python train.py --dataset="short read English sentences (LibriTTS-R)" --encoder_activation="gelu" --encoder_width=128 --fusion="cross_attention" --decoder_layers=6 --decoder_norm="layernorm" --decoder_activation="quick_gelu" --decoder_fused_qkv=false --decoder_cross_attention_every=1 --max_precond_dim=1024 --weight_decay=0.2
Rows from block 7 of the audio encoder of a small encoder-decoder audio transcriber, named by matrix and row number. Rows with one number within an expert belong to one neuron, the router's apart. Each number is 200 + 40 x the weight over its row's rms, rounded and kept within 0 to 999. All counts start at 0.
Before each expert's rows are labels from the 100 clips, of 14976, where the router gives the expert most weight on average: "responds to" is what is common among them; "loudest" is the band of the loudest frequency at the time of the peak. Only what is clearly more common there than usual is listed. The data: short read English sentences (LibriTTS-R). In brackets: how many of the 100.
# router: router (encoder.blocks.7.mlp.router.weight, 16x128, trained with AdamW), inputs 0-127
# up: expert up (encoder.blocks.7.mlp.up, 16x128x128), inputs 0-127
# down: expert down (encoder.blocks.7.mlp.down, 16x128x128, transposed), outputs 0-127

# expert 14
responds to: the word "you" (41); the word "he" (35)
loudest: 250 to 500 Hz (51)
router.14,228,273,180,255,158,232,260,146,262,259,237,197,237,175,248,203,208,288,304,189,244,154,192,255,158,165,196,157,191,162,170,283,251,155,272,241,185,199,239,133,216,236,206,189,111,249,201,249,174,244,194,155,175,241,174,175,152,209,195,159,170,221,120,168,205,168,207,210,226,199,176,201,173,222,280,196,172,249,211,164,188,135,224,197,146,160,211,209,184,198,125,138,137,164,220,164,139,221,133,234,210,163,224,205,155,149,172,162,165,245,216,238,190,210,114,198,226,247,190,171,238,208,217,218,173,183,185,204
up.0,257,158,160,203,177,212,141,228,244,208,164,126,149,244,247,199,197,175,189,184,209,128,184,241,183,206,108,149,225,175,243,187,146,236,252,223,208,201,190,179,264,226,192,266,184,204,130,228,213,194,279,163,178,166,325,195,207,287,186,181,188,156,177,185,147,186,223,211,222,254,237,259,191,242,210,186,162,212,199,168,235,268,179,212,244,205,190,173,255,190,134,120,162,166,220,204,248,182,210,193,152,131,208,145,268,245,171,224,219,275,211,184,188,111,182,246,205,202,204,246,201,128,212,184,131,203,246,184
down.0,174,200,211,175,282,125,149,171,255,216,195,184,165,158,187,271,193,222,193,224,139,172,218,191,173,253,227,189,151,155,149,175,245,168,175,211,141,146,247,220,207,153,215,209,223,203,147,149,211,213,175,188,252,204,208,240,213,112,227,118,140,215,278,188,214,262,195,251,182,178,156,194,301,192,153,182,196,239,255,189,207,110,148,204,160,189,254,250,96,176,141,194,222,241,197,131,183,198,216,207,238,142,194,245,252,183,197,168,176,158,246,145,146,172,221,190,186,180,185,133,229,236,251,196,254,245,224,184
up.1,194,226,253,195,190,147,181,214,224,182,231,159,160,186,170,283,237,230,165,150,200,253,157,172,184,212,156,262,160,153,163,222,187,201,121,159,253,158,197,316,187,158,213,274,211,177,178,182,229,106,173,167,138,269,165,229,169,238,214,209,190,213,218,237,236,228,216,296,169,285,200,290,208,200,180,181,255,157,197,210,224,228,146,200,172,209,192,204,177,259,134,186,167,230,151,204,161,190,182,199,177,189,151,183,194,238,141,189,183,192,187,139,165,190,112,184,214,199,223,111,236,199,155,238,210,162,230,112
down.1,275,199,235,153,221,244,230,227,246,175,122,190,208,205,171,198,176,203,265,204,217,121,248,209,195,163,229,191,187,178,185,233,240,189,282,161,177,157,221,194,187,249,262,168,176,165,166,242,248,227,253,263,128,175,234,179,151,139,212,169,222,233,239,222,224,213,178,184,152,229,212,240,169,140,184,194,157,188,243,226,148,196,204,134,155,204,233,214,178,269,180,235,137,208,245,189,199,184,297,128,220,261,226,193,218,175,102,140,182,240,156,205,230,247,185,277,242,211,209,280,233,284,165,189,186,118,202,207
up.2,234,172,241,163,164,265,202,205,267,157,152,241,199,183,256,145,279,279,187,159,201,209,215,185,197,187,186,187,240,128,190,207,197,197,183,219,200,223,177,136,242,210,266,229,111,211,137,233,124,205,206,127,171,256,175,172,209,196,160,247,165,200,250,232,241,164,211,248,288,186,209,137,210,202,253,170,156,249,177,167,248,201,226,211,213,145,229,302,151,239,161,129,161,169,107,199,216,164,227,246,175,186,207,162,208,275,187,248,154,233,181,258,203,233,194,189,226,175,148,196,212,143,144,179,245,236,220,200
down.2,255,255,205,188,236,208,206,203,180,123,227,214,151,181,230,212,210,194,263,235,190,83,249,168,168,201,223,136,163,171,146,219,189,172,214,255,239,159,200,199,239,189,238,236,207,198,112,174,223,221,211,173,219,191,180,267,172,134,164,129,202,165,257,216,230,219,220,263,197,204,118,171,295,170,167,258,269,221,241,140,228,117,221,188,182,247,259,232,236,174,203,236,139,183,175,203,227,213,222,179,223,153,188,256,189,209,132,219,247,280,274,196,136,186,261,233,210,185,220,189,264,217,214,202,243,256,197,222
up.3,165,156,213,159,195,161,139,211,170,211,236,178,223,188,220,255,148,163,209,274,117,239,165,162,168,196,190,168,274,205,190,229,210,207,179,141,255,198,185,231,164,219,194,261,258,169,149,251,234,170,224,186,283,196,140,97,161,164,196,202,209,170,256,254,270,207,211,270,190,234,196,266,180,315,155,195,204,201,236,181,181,176,182,278,192,217,227,180,116,213,243,191,249,160,201,195,255,230,214,244,173,242,151,180,187,208,233,261,239,162,191,170,168,184,218,134,98,200,246,183,209,202,253,224,188,247,206,169
down.3,205,211,220,258,123,227,241,204,166,142,255,234,170,165,197,117,207,211,205,169,245,153,236,310,226,209,217,199,219,242,218,202,157,158,215,197,180,210,176,182,213,259,210,131,165,160,152,233,227,184,206,175,207,207,228,215,175,188,160,240,229,120,180,189,309,221,208,215,165,191,244,157,245,138,214,188,93,197,216,272,148,165,167,222,266,177,216,248,145,246,270,206,215,175,280,147,165,181,191,161,240,149,202,172,193,220,182,151,204,188,150,204,239,198,233,260,201,173,187,265,198,116,181,173,155,138,142,158

# expert 13
responds to: the word "to" (43)
loudest: 2000 to 4000 Hz (41); 4000 to 8000 Hz (30)
router.13,258,255,268,182,235,153,161,187,165,280,241,143,211,243,180,178,147,202,122,232,216,230,177,208,211,230,169,316,184,192,171,130,177,273,217,165,247,197,125,237,153,159,207,230,161,193,250,98,249,154,234,187,233,246,193,165,282,266,152,130,171,143,213,182,226,149,162,205,152,160,158,163,168,176,186,182,189,200,201,174,155,245,193,196,178,161,154,198,133,207,221,220,236,206,198,243,191,259,203,137,230,203,223,204,221,216,218,174,194,234,217,227,130,148,145,253,190,175,232,165,187,237,157,223,205,155,263,214
up.0,234,137,210,193,180,250,180,252,170,245,158,192,230,256,164,118,189,278,159,155,201,193,215,183,138,218,164,230,200,289,217,222,175,249,178,207,230,224,158,146,198,227,107,136,176,237,231,224,204,193,193,183,170,128,148,180,187,233,226,267,204,185,225,235,226,197,205,144,234,191,288,105,199,185,231,190,193,222,217,219,208,187,196,253,203,245,247,211,173,152,226,237,235,118,209,118,155,152,150,205,277,196,199,221,242,153,123,152,169,133,194,260,178,213,213,241,220,224,171,168,139,239,264,184,220,254,155,207
down.0,252,223,192,194,143,275,170,178,179,153,247,206,208,156,181,170,232,142,173,269,266,151,154,194,187,213,154,226,200,218,194,263,134,201,214,166,252,167,155,249,152,225,242,265,282,142,232,248,135,220,180,188,165,120,223,211,208,133,229,170,262,152,247,230,217,206,232,228,232,187,255,191,158,219,256,152,227,137,163,219,199,164,238,121,236,218,237,259,131,216,188,134,182,155,262,170,208,201,228,199,216,197,261,164,192,243,178,237,224,232,205,225,237,189,239,248,157,140,179,184,153,252,243,220,130,214,147,170
up.1,241,213,232,227,176,234,204,190,141,235,165,296,199,243,168,175,140,229,179,217,137,217,137,256,229,209,258,199,139,250,146,227,226,165,102,132,299,233,201,215,193,200,213,180,172,211,201,124,248,204,163,248,209,200,257,189,245,190,178,165,243,206,197,219,201,229,155,173,223,236,211,219,194,260,146,213,174,208,215,248,198,134,175,121,226,232,231,271,163,206,186,174,242,147,222,224,161,208,117,168,184,239,244,194,193,210,229,164,249,133,222,142,174,195,158,199,106,233,205,162,152,224,210,115,162,261,243,200
down.1,160,210,145,204,193,95,138,226,215,236,172,168,199,225,185,260,253,153,253,163,219,220,196,214,142,218,215,288,184,206,194,248,187,278,204,175,134,227,150,206,178,159,188,161,257,243,173,191,152,242,215,324,167,182,216,209,240,127,239,199,135,175,179,198,242,203,254,251,215,169,215,169,221,242,173,238,188,157,155,165,155,193,281,257,141,191,222,180,154,204,186,243,222,245,176,201,201,196,182,275,171,194,194,140,243,247,203,200,188,155,209,220,229,234,134,201,206,161,168,235,228,212,183,121,289,195,133,146
up.2,186,244,201,178,247,219,200,250,201,95,222,260,207,200,194,194,205,208,200,196,184,241,242,206,166,231,203,283,141,183,231,117,221,158,174,216,188,233,193,226,227,171,254,173,248,219,177,188,227,250,208,219,168,162,206,270,268,149,266,239,235,207,319,184,130,273,253,177,147,244,174,144,179,173,193,180,264,170,163,205,212,243,252,199,189,166,141,174,246,162,229,214,110,157,229,211,242,175,235,130,183,203,181,165,217,228,207,177,183,206,137,187,269,184,139,153,187,278,179,281,179,209,186,242,145,242,195,204
down.2,239,228,181,220,291,203,169,151,208,221,206,287,198,203,241,213,208,207,222,193,228,201,201,228,235,82,190,149,215,241,140,197,195,201,201,211,296,168,293,182,176,189,200,233,204,224,153,291,188,168,188,184,265,189,229,231,196,271,215,183,199,186,203,157,211,169,238,207,198,206,237,235,183,206,276,146,151,199,208,185,142,198,181,206,257,218,230,281,169,149,181,91,251,152,186,233,217,181,227,251,144,193,194,201,209,182,159,252,213,252,220,215,143,210,259,213,190,285,225,218,207,119,181,159,113,232,265,233
up.3,151,259,181,232,164,150,211,239,221,184,281,198,219,183,214,204,199,102,175,199,209,211,282,181,193,254,239,203,261,210,186,113,163,241,145,207,271,178,261,212,238,171,176,200,143,172,222,183,221,169,124,215,298,206,177,182,215,199,244,165,240,183,214,223,184,187,218,209,220,230,191,115,166,185,252,266,203,252,223,219,200,172,158,261,183,204,243,153,175,168,264,203,126,208,227,198,172,142,170,235,272,210,217,197,255,218,190,231,208,166,186,146,205,241,178,189,309,159,160,234,232,225,206,217,176,323,236,230
down.3,261,194,168,287,145,244,176,182,175,172,161,245,171,177,248,194,255,200,221,191,262,226,177,242,185,180,227,142,111,240,202,225,205,188,183,197,239,198,220,226,168,267,272,217,243,241,223,201,186,221,161,179,215,193,262,108,252,195,135,210,216,206,164,222,191,149,192,205,210,190,192,225,175,130,268,170,185,283,213,187,240,223,145,167,264,268,186,189,192,175,210,189,275,88,233,254,218,244,256,205,171,208,207,180,187,150,195,141,167,107,199,187,223,153,199,223,182,185,215,148,136,217,205,172,87,202,192,250

# expert 6
responds to: the word "i" (38); the word "my" (29)
loudest: 250 to 500 Hz (32)
router.6,187,214,166,249,209,223,241,158,153,251,166,174,173,145,193,232,241,179,210,240,169,175,205,264,128,167,166,262,190,206,182,217,165,181,161,254,177,146,252,259,190,202,139,190,206,182,236,177,170,218,160,280,287,192,199,161,155,108,243,206,215,188,252,196,222,220,197,99,152,211,165,236,200,252,237,283,253,133,239,204,164,207,223,199,113,214,180,197,230,199,228,192,228,229,287,206,125,220,162,236,209,257,214,193,208,180,228,210,166,157,172,123,149,194,220,175,126,258,159,184,252,192,174,179,204,209,291,238
up.0,179,206,168,246,197,158,248,188,241,254,182,282,256,269,163,167,199,244,239,232,261,255,134,203,183,197,269,227,227,240,187,186,205,191,181,149,238,175,212,198,146,137,177,183,153,141,205,162,206,166,257,201,170,250,215,247,234,176,218,230,179,268,194,259,214,265,202,224,210,216,168,270,174,216,224,86,211,194,194,251,120,131,255,154,212,192,176,161,167,319,163,160,191,166,230,200,269,234,184,232,229,163,227,246,176,202,243,195,178,135,244,184,183,182,167,275,177,197,227,177,101,185,180,206,202,202,199,194
down.0,190,234,225,181,244,153,224,251,166,228,217,172,162,260,252,186,130,176,245,119,168,264,153,227,234,245,179,171,230,169,224,251,286,213,165,256,209,321,194,193,236,190,217,164,208,194,215,237,183,183,218,173,285,130,235,218,177,218,156,177,257,189,271,242,177,176,182,174,203,219,195,204,145,166,190,233,199,148,250,158,164,198,261,191,173,179,145,155,202,171,150,146,257,217,223,261,209,272,261,235,245,277,138,264,178,236,238,140,168,193,209,194,160,192,205,192,146,182,251,242,161,262,247,219,202,200,169,195
up.1,180,251,206,179,91,227,240,194,161,253,250,215,164,191,171,194,197,234,270,177,191,186,213,157,119,167,248,173,162,223,167,210,204,234,230,173,170,136,219,237,149,242,157,235,188,177,269,208,206,217,196,215,234,244,182,203,191,186,203,174,217,274,260,165,237,188,166,144,200,168,176,189,228,213,254,247,158,181,154,138,175,186,249,197,105,294,230,146,184,227,187,168,156,256,221,101,184,142,176,206,214,249,155,192,234,213,202,206,195,237,230,206,110,249,245,218,206,303,151,201,190,141,220,180,144,173,255,257
down.1,186,221,256,272,139,230,141,175,160,182,236,193,206,178,310,178,216,167,190,155,217,244,229,153,191,186,120,260,244,97,195,205,204,208,229,253,240,228,206,228,225,180,252,190,205,150,228,178,207,171,168,171,125,228,239,214,215,177,234,251,147,149,204,214,232,155,166,168,145,176,251,169,178,167,217,221,205,186,202,220,228,190,207,151,213,172,247,173,234,179,241,234,224,203,202,119,107,184,191,180,215,210,231,138,182,190,171,250,141,152,222,234,177,242,175,211,108,267,189,163,170,298,202,176,109,170,273,181
up.2,168,218,158,209,170,141,206,142,180,244,228,150,240,181,68,165,225,251,181,193,198,174,197,159,223,193,247,232,206,154,146,181,211,199,169,237,174,188,216,138,243,167,222,251,210,151,240,294,158,147,261,247,207,190,249,182,139,233,213,192,210,163,201,152,224,250,186,192,130,198,243,219,233,246,215,213,128,160,233,259,208,203,168,200,195,130,242,294,203,155,103,162,196,204,223,200,275,161,253,204,168,190,204,214,173,202,216,183,227,214,177,288,161,196,123,172,161,210,161,193,174,279,188,230,235,215,277,213
down.2,214,216,257,212,218,140,154,177,213,202,202,160,236,177,255,224,207,154,244,172,204,263,206,224,206,202,184,203,148,189,212,213,188,263,216,206,174,160,270,188,220,182,161,209,175,191,221,143,139,203,201,140,132,180,277,237,165,249,204,237,228,190,219,101,198,69,250,162,189,185,317,219,171,81,146,197,154,131,210,232,276,242,223,224,276,216,250,183,194,187,198,217,157,233,254,210,170,156,179,195,169,218,251,159,203,212,93,202,189,197,229,203,207,120,211,177,179,196,182,173,183,159,190,182,159,179,205,178
up.3,234,190,174,166,211,262,164,221,176,235,139,205,281,198,239,213,159,234,190,242,213,237,227,237,175,240,208,126,190,171,135,246,177,213,213,82,212,153,247,203,88,206,223,149,221,156,235,230,237,173,216,222,252,173,261,217,198,181,147,200,158,199,178,253,242,158,221,204,213,208,124,197,221,183,222,146,173,148,252,158,213,224,222,203,141,240,207,130,184,240,264,204,184,213,263,171,210,251,217,225,186,216,213,211,199,165,235,212,204,244,260,177,225,135,255,277,191,153,198,145,231,286,243,106,265,204,229,181
down.3,191,170,235,177,183,251,159,210,192,299,195,263,121,139,176,129,248,179,160,180,184,79,197,200,226,195,221,187,206,226,178,236,267,194,245,181,164,296,233,235,156,132,162,129,126,266,118,169,142,249,242,178,257,180,201,222,183,181,195,229,146,187,165,222,203,253,148,168,168,174,168,212,200,251,204,170,206,213,181,209,176,212,182,190,137,132,282,221,141,207,157,211,247,180,233,178,175,235,187,207,223,183,183,175,219,136,270,166,119,207,213,163,176,165,177,226,236,185,164,237,205,164,167,210,163,236,190,172

# expert 2
responds to: the word "i" (38)
loudest: 500 to 1000 Hz (37)
router.2,224,133,159,227,221,228,188,194,265,144,186,242,145,180,171,183,182,198,174,241,198,234,184,233,144,160,172,164,206,113,177,208,188,219,245,228,201,207,177,165,238,159,247,147,228,155,168,217,155,247,265,267,171,238,209,215,263,211,127,257,189,197,203,181,217,217,183,169,96,253,198,213,216,206,231,279,228,204,158,251,197,191,262,159,223,213,191,209,265,233,168,217,242,222,230,169,192,271,241,101,145,241,173,173,232,226,190,110,181,205,94,252,222,198,263,231,222,176,198,196,211,256,159,199,211,251,276,138
up.0,224,174,177,142,171,182,178,153,253,188,152,181,177,231,133,265,131,245,185,199,147,229,232,215,212,220,49,192,189,120,132,214,170,161,217,155,155,209,164,212,195,233,170,250,215,209,115,233,182,160,196,204,176,248,225,241,169,232,151,180,163,211,197,281,145,201,210,221,219,240,199,225,196,156,146,126,139,203,216,196,222,205,172,206,264,161,259,174,245,226,172,143,206,201,165,151,215,256,214,249,230,247,189,154,174,269,184,196,188,241,214,122,244,175,212,115,235,214,224,206,171,162,128,232,237,228,224,161
down.0,179,184,261,133,203,134,156,190,165,145,196,138,257,201,252,226,208,279,215,237,219,213,213,203,212,239,161,163,151,193,219,175,229,243,286,283,162,190,240,146,197,243,160,209,161,204,211,179,185,76,151,181,228,190,197,219,204,221,233,227,186,240,187,185,229,208,226,305,119,206,102,210,242,159,119,219,264,194,205,217,219,193,238,278,232,212,162,140,190,153,205,262,132,191,237,215,219,184,237,215,259,177,181,265,198,232,176,201,211,237,130,213,158,176,212,224,216,189,168,206,240,159,250,259,212,174,233,176
up.1,223,94,218,207,213,258,195,166,241,223,197,155,235,205,156,176,210,208,194,229,177,163,227,230,151,185,145,118,179,147,162,223,147,127,282,202,174,162,164,164,114,230,139,139,205,170,221,192,178,280,144,186,223,272,290,144,194,192,152,140,196,226,206,198,262,221,194,205,169,179,193,171,239,199,192,173,268,196,214,209,213,200,287,205,217,241,221,149,166,227,233,237,203,170,215,197,188,195,142,189,180,242,199,272,177,161,172,193,186,119,206,212,103,169,305,235,216,126,183,193,188,250,189,227,197,232,221,223
down.1,172,161,204,273,270,184,206,255,217,270,258,200,220,169,148,196,127,171,151,202,259,213,213,185,114,221,190,176,172,183,197,270,197,215,174,167,164,178,179,220,243,196,187,183,224,206,193,201,254,252,220,197,176,197,248,146,256,210,194,185,237,230,242,217,158,237,162,184,194,217,155,197,284,295,211,176,191,215,163,293,215,312,121,234,285,201,188,208,197,189,194,222,189,266,203,234,217,220,232,187,262,221,192,178,197,255,148,153,157,258,216,179,213,229,231,251,156,224,220,160,106,105,213,150,248,224,185,176
up.2,220,185,200,169,212,178,156,234,239,194,224,169,170,195,241,185,212,238,200,210,263,292,210,193,201,163,169,118,200,149,165,248,132,161,321,178,202,221,145,236,208,217,178,171,151,182,139,171,144,188,136,198,208,215,157,263,182,228,184,144,195,186,233,170,230,222,207,198,235,286,173,260,225,212,198,208,135,266,210,168,146,227,279,240,225,196,204,203,116,233,171,120,253,145,192,184,258,232,179,265,184,247,180,182,191,183,203,183,108,205,206,105,198,228,253,196,225,175,206,177,144,230,141,210,224,181,206,121
down.2,160,225,304,135,158,182,220,207,193,186,216,271,206,194,272,185,262,243,160,193,279,210,154,242,182,215,210,194,201,154,214,174,192,189,149,220,73,282,188,165,224,152,133,170,182,239,194,171,231,151,159,185,210,164,193,242,263,248,273,162,223,169,168,202,265,217,169,230,140,180,210,202,174,205,151,169,163,197,175,226,202,260,266,187,165,183,174,160,249,168,152,292,201,157,205,187,218,218,160,221,219,217,200,196,199,233,96,237,212,251,263,241,122,203,206,259,268,190,206,185,208,216,200,155,183,225,192,245
up.3,212,214,213,149,213,243,187,196,203,193,166,201,234,309,258,209,198,170,155,192,212,192,157,193,234,236,118,119,223,178,245,172,134,240,221,197,166,284,124,177,236,185,185,225,140,188,205,237,251,187,269,245,224,196,237,204,188,288,206,192,172,156,171,231,210,197,174,187,247,219,198,267,239,219,192,192,175,277,213,218,223,245,190,165,251,270,254,248,222,186,226,201,207,168,217,146,206,214,224,286,166,202,190,184,213,219,149,228,111,186,187,164,214,166,249,195,171,119,273,226,122,270,202,165,168,305,182,211
down.3,185,222,320,183,202,186,228,277,164,223,147,223,185,136,215,186,241,225,120,194,206,238,195,245,286,231,160,136,244,161,190,145,172,182,179,248,148,155,229,176,196,248,164,193,101,188,221,236,242,114,175,232,238,184,180,218,202,262,178,187,244,155,241,155,206,214,195,201,201,158,181,226,196,186,207,194,247,228,143,130,238,290,229,184,165,138,250,160,210,194,161,199,165,207,206,219,258,216,200,242,227,171,161,175,212,264,103,187,188,194,169,158,162,223,210,207,176,114,217,208,212,195,299,214,171,209,221,258

# expert 1
responds to: the word "me" (31); text has "not" (25)
loudest: 250 to 500 Hz (30)
router.1,223,233,249,239,230,213,184,197,242,162,169,218,253,197,182,195,183,276,242,229,245,197,204,234,234,181,254,179,182,238,195,174,237,142,187,118,150,239,192,218,155,206,186,142,168,199,229,191,262,190,177,184,209,154,205,267,256,168,171,225,251,215,223,270,192,233,160,171,250,227,183,207,148,204,197,162,242,161,241,222,229,186,201,119,260,167,218,169,245,170,187,222,194,189,266,221,268,126,232,211,184,200,204,249,192,251,219,131,253,229,204,231,196,203,116,228,127,269,220,303,229,150,162,134,198,259,84,162
up.0,188,197,189,155,167,262,186,227,193,247,161,252,161,259,212,149,256,186,159,179,238,240,110,308,197,254,192,211,183,133,237,155,203,261,291,189,211,204,165,193,217,124,174,178,177,203,218,151,235,298,211,207,285,184,259,148,183,186,186,212,166,148,219,164,294,153,156,162,207,262,232,246,208,205,220,229,261,180,205,204,222,192,214,131,250,259,180,256,183,243,181,193,214,168,207,232,212,232,205,216,165,218,182,188,202,205,238,222,160,193,150,157,143,169,237,218,178,161,233,146,227,210,183,252,228,159,283,134
down.0,176,205,181,266,172,134,188,182,169,218,156,160,175,298,190,167,249,186,220,196,236,118,158,268,189,205,147,248,195,237,166,239,279,190,200,235,140,242,239,120,160,221,178,191,226,164,175,192,222,252,191,184,218,203,183,243,233,196,173,158,182,123,218,221,146,221,201,194,202,217,209,198,138,214,263,173,255,169,179,262,236,188,191,155,210,225,166,211,178,299,264,144,188,254,229,159,159,158,252,234,192,219,189,204,168,221,177,192,202,131,155,211,179,262,246,276,149,166,252,178,144,97,199,182,184,112,178,224
up.1,253,163,244,192,239,256,127,217,135,165,183,270,112,169,238,213,138,232,180,187,209,211,178,181,214,241,205,243,259,232,165,207,220,191,99,207,238,209,182,168,223,140,189,179,237,144,203,242,242,211,251,186,178,230,174,228,269,221,188,209,197,149,204,251,196,216,244,237,258,274,158,214,237,191,73,214,187,154,159,241,213,187,175,163,212,189,187,170,279,171,230,226,204,193,214,295,197,204,228,217,224,126,166,215,255,223,206,237,228,215,191,208,206,220,208,255,212,242,227,229,220,124,119,113,171,221,137,158
down.1,261,205,196,175,179,182,167,165,243,239,233,185,159,154,213,271,161,207,183,251,183,198,145,214,201,136,205,238,163,169,183,193,197,222,274,133,205,221,250,206,165,153,184,193,246,235,209,174,195,202,243,178,185,216,213,192,134,144,231,193,237,250,199,223,189,175,202,156,172,266,182,187,133,163,134,249,262,225,207,139,231,192,216,167,161,234,168,196,276,209,192,204,208,211,159,212,275,217,221,220,172,234,266,186,216,321,219,172,94,209,235,187,229,276,277,121,285,173,182,237,229,160,221,134,287,194,174,226
up.2,210,208,168,163,206,237,227,169,152,204,261,221,157,229,231,173,143,185,184,143,209,182,155,272,194,205,180,202,148,156,223,244,152,179,261,154,213,257,184,239,212,172,245,202,254,230,172,145,189,186,185,143,257,247,223,155,266,201,123,208,256,177,172,203,286,175,204,200,112,165,114,250,174,220,218,225,201,169,142,242,210,223,171,193,225,206,148,201,165,171,222,228,220,133,237,181,287,241,221,223,174,210,161,245,198,252,194,268,169,216,166,164,148,51,221,230,162,225,181,240,224,218,206,237,201,217,238,126
down.2,270,234,237,271,175,126,229,216,130,198,161,139,175,252,239,221,178,241,149,202,227,177,169,208,204,160,161,223,149,254,238,304,246,217,187,241,181,175,175,230,224,113,170,175,191,136,241,234,194,142,200,235,125,144,166,268,207,246,146,215,253,186,248,220,125,206,193,147,242,251,265,153,199,191,226,212,258,222,235,216,185,179,167,209,259,190,245,166,133,195,200,124,197,213,198,198,202,194,251,272,182,218,165,235,241,166,170,179,199,130,128,156,260,226,256,224,237,157,218,206,217,190,183,212,171,243,215,229
up.3,200,191,157,276,222,148,202,198,155,170,157,170,214,264,217,154,187,141,132,240,207,165,186,182,227,172,257,257,181,194,152,189,265,199,196,171,184,206,248,185,188,218,185,201,263,166,217,162,136,187,184,232,244,244,175,266,178,165,161,133,152,219,266,230,178,157,253,234,137,168,201,196,142,251,146,187,236,218,272,228,195,165,196,122,215,131,205,231,159,289,245,235,213,183,170,276,185,233,247,209,194,163,214,154,114,155,246,174,274,210,185,142,130,204,181,247,204,189,231,172,128,162,168,250,233,164,242,197
down.3,205,180,192,198,114,117,294,199,200,169,212,234,225,214,236,232,265,291,236,142,183,198,187,215,222,247,207,200,238,214,169,268,225,218,129,215,197,165,142,194,139,215,221,206,158,213,176,192,148,218,218,187,269,138,168,212,239,193,185,107,172,139,303,228,146,260,232,165,196,247,179,177,244,166,261,219,204,179,207,199,227,136,211,224,197,248,179,230,142,229,291,206,193,161,238,267,176,212,218,229,132,253,189,207,219,178,188,220,176,236,151,174,192,220,266,279,157,159,194,229,146,226,233,157,180,223,212,250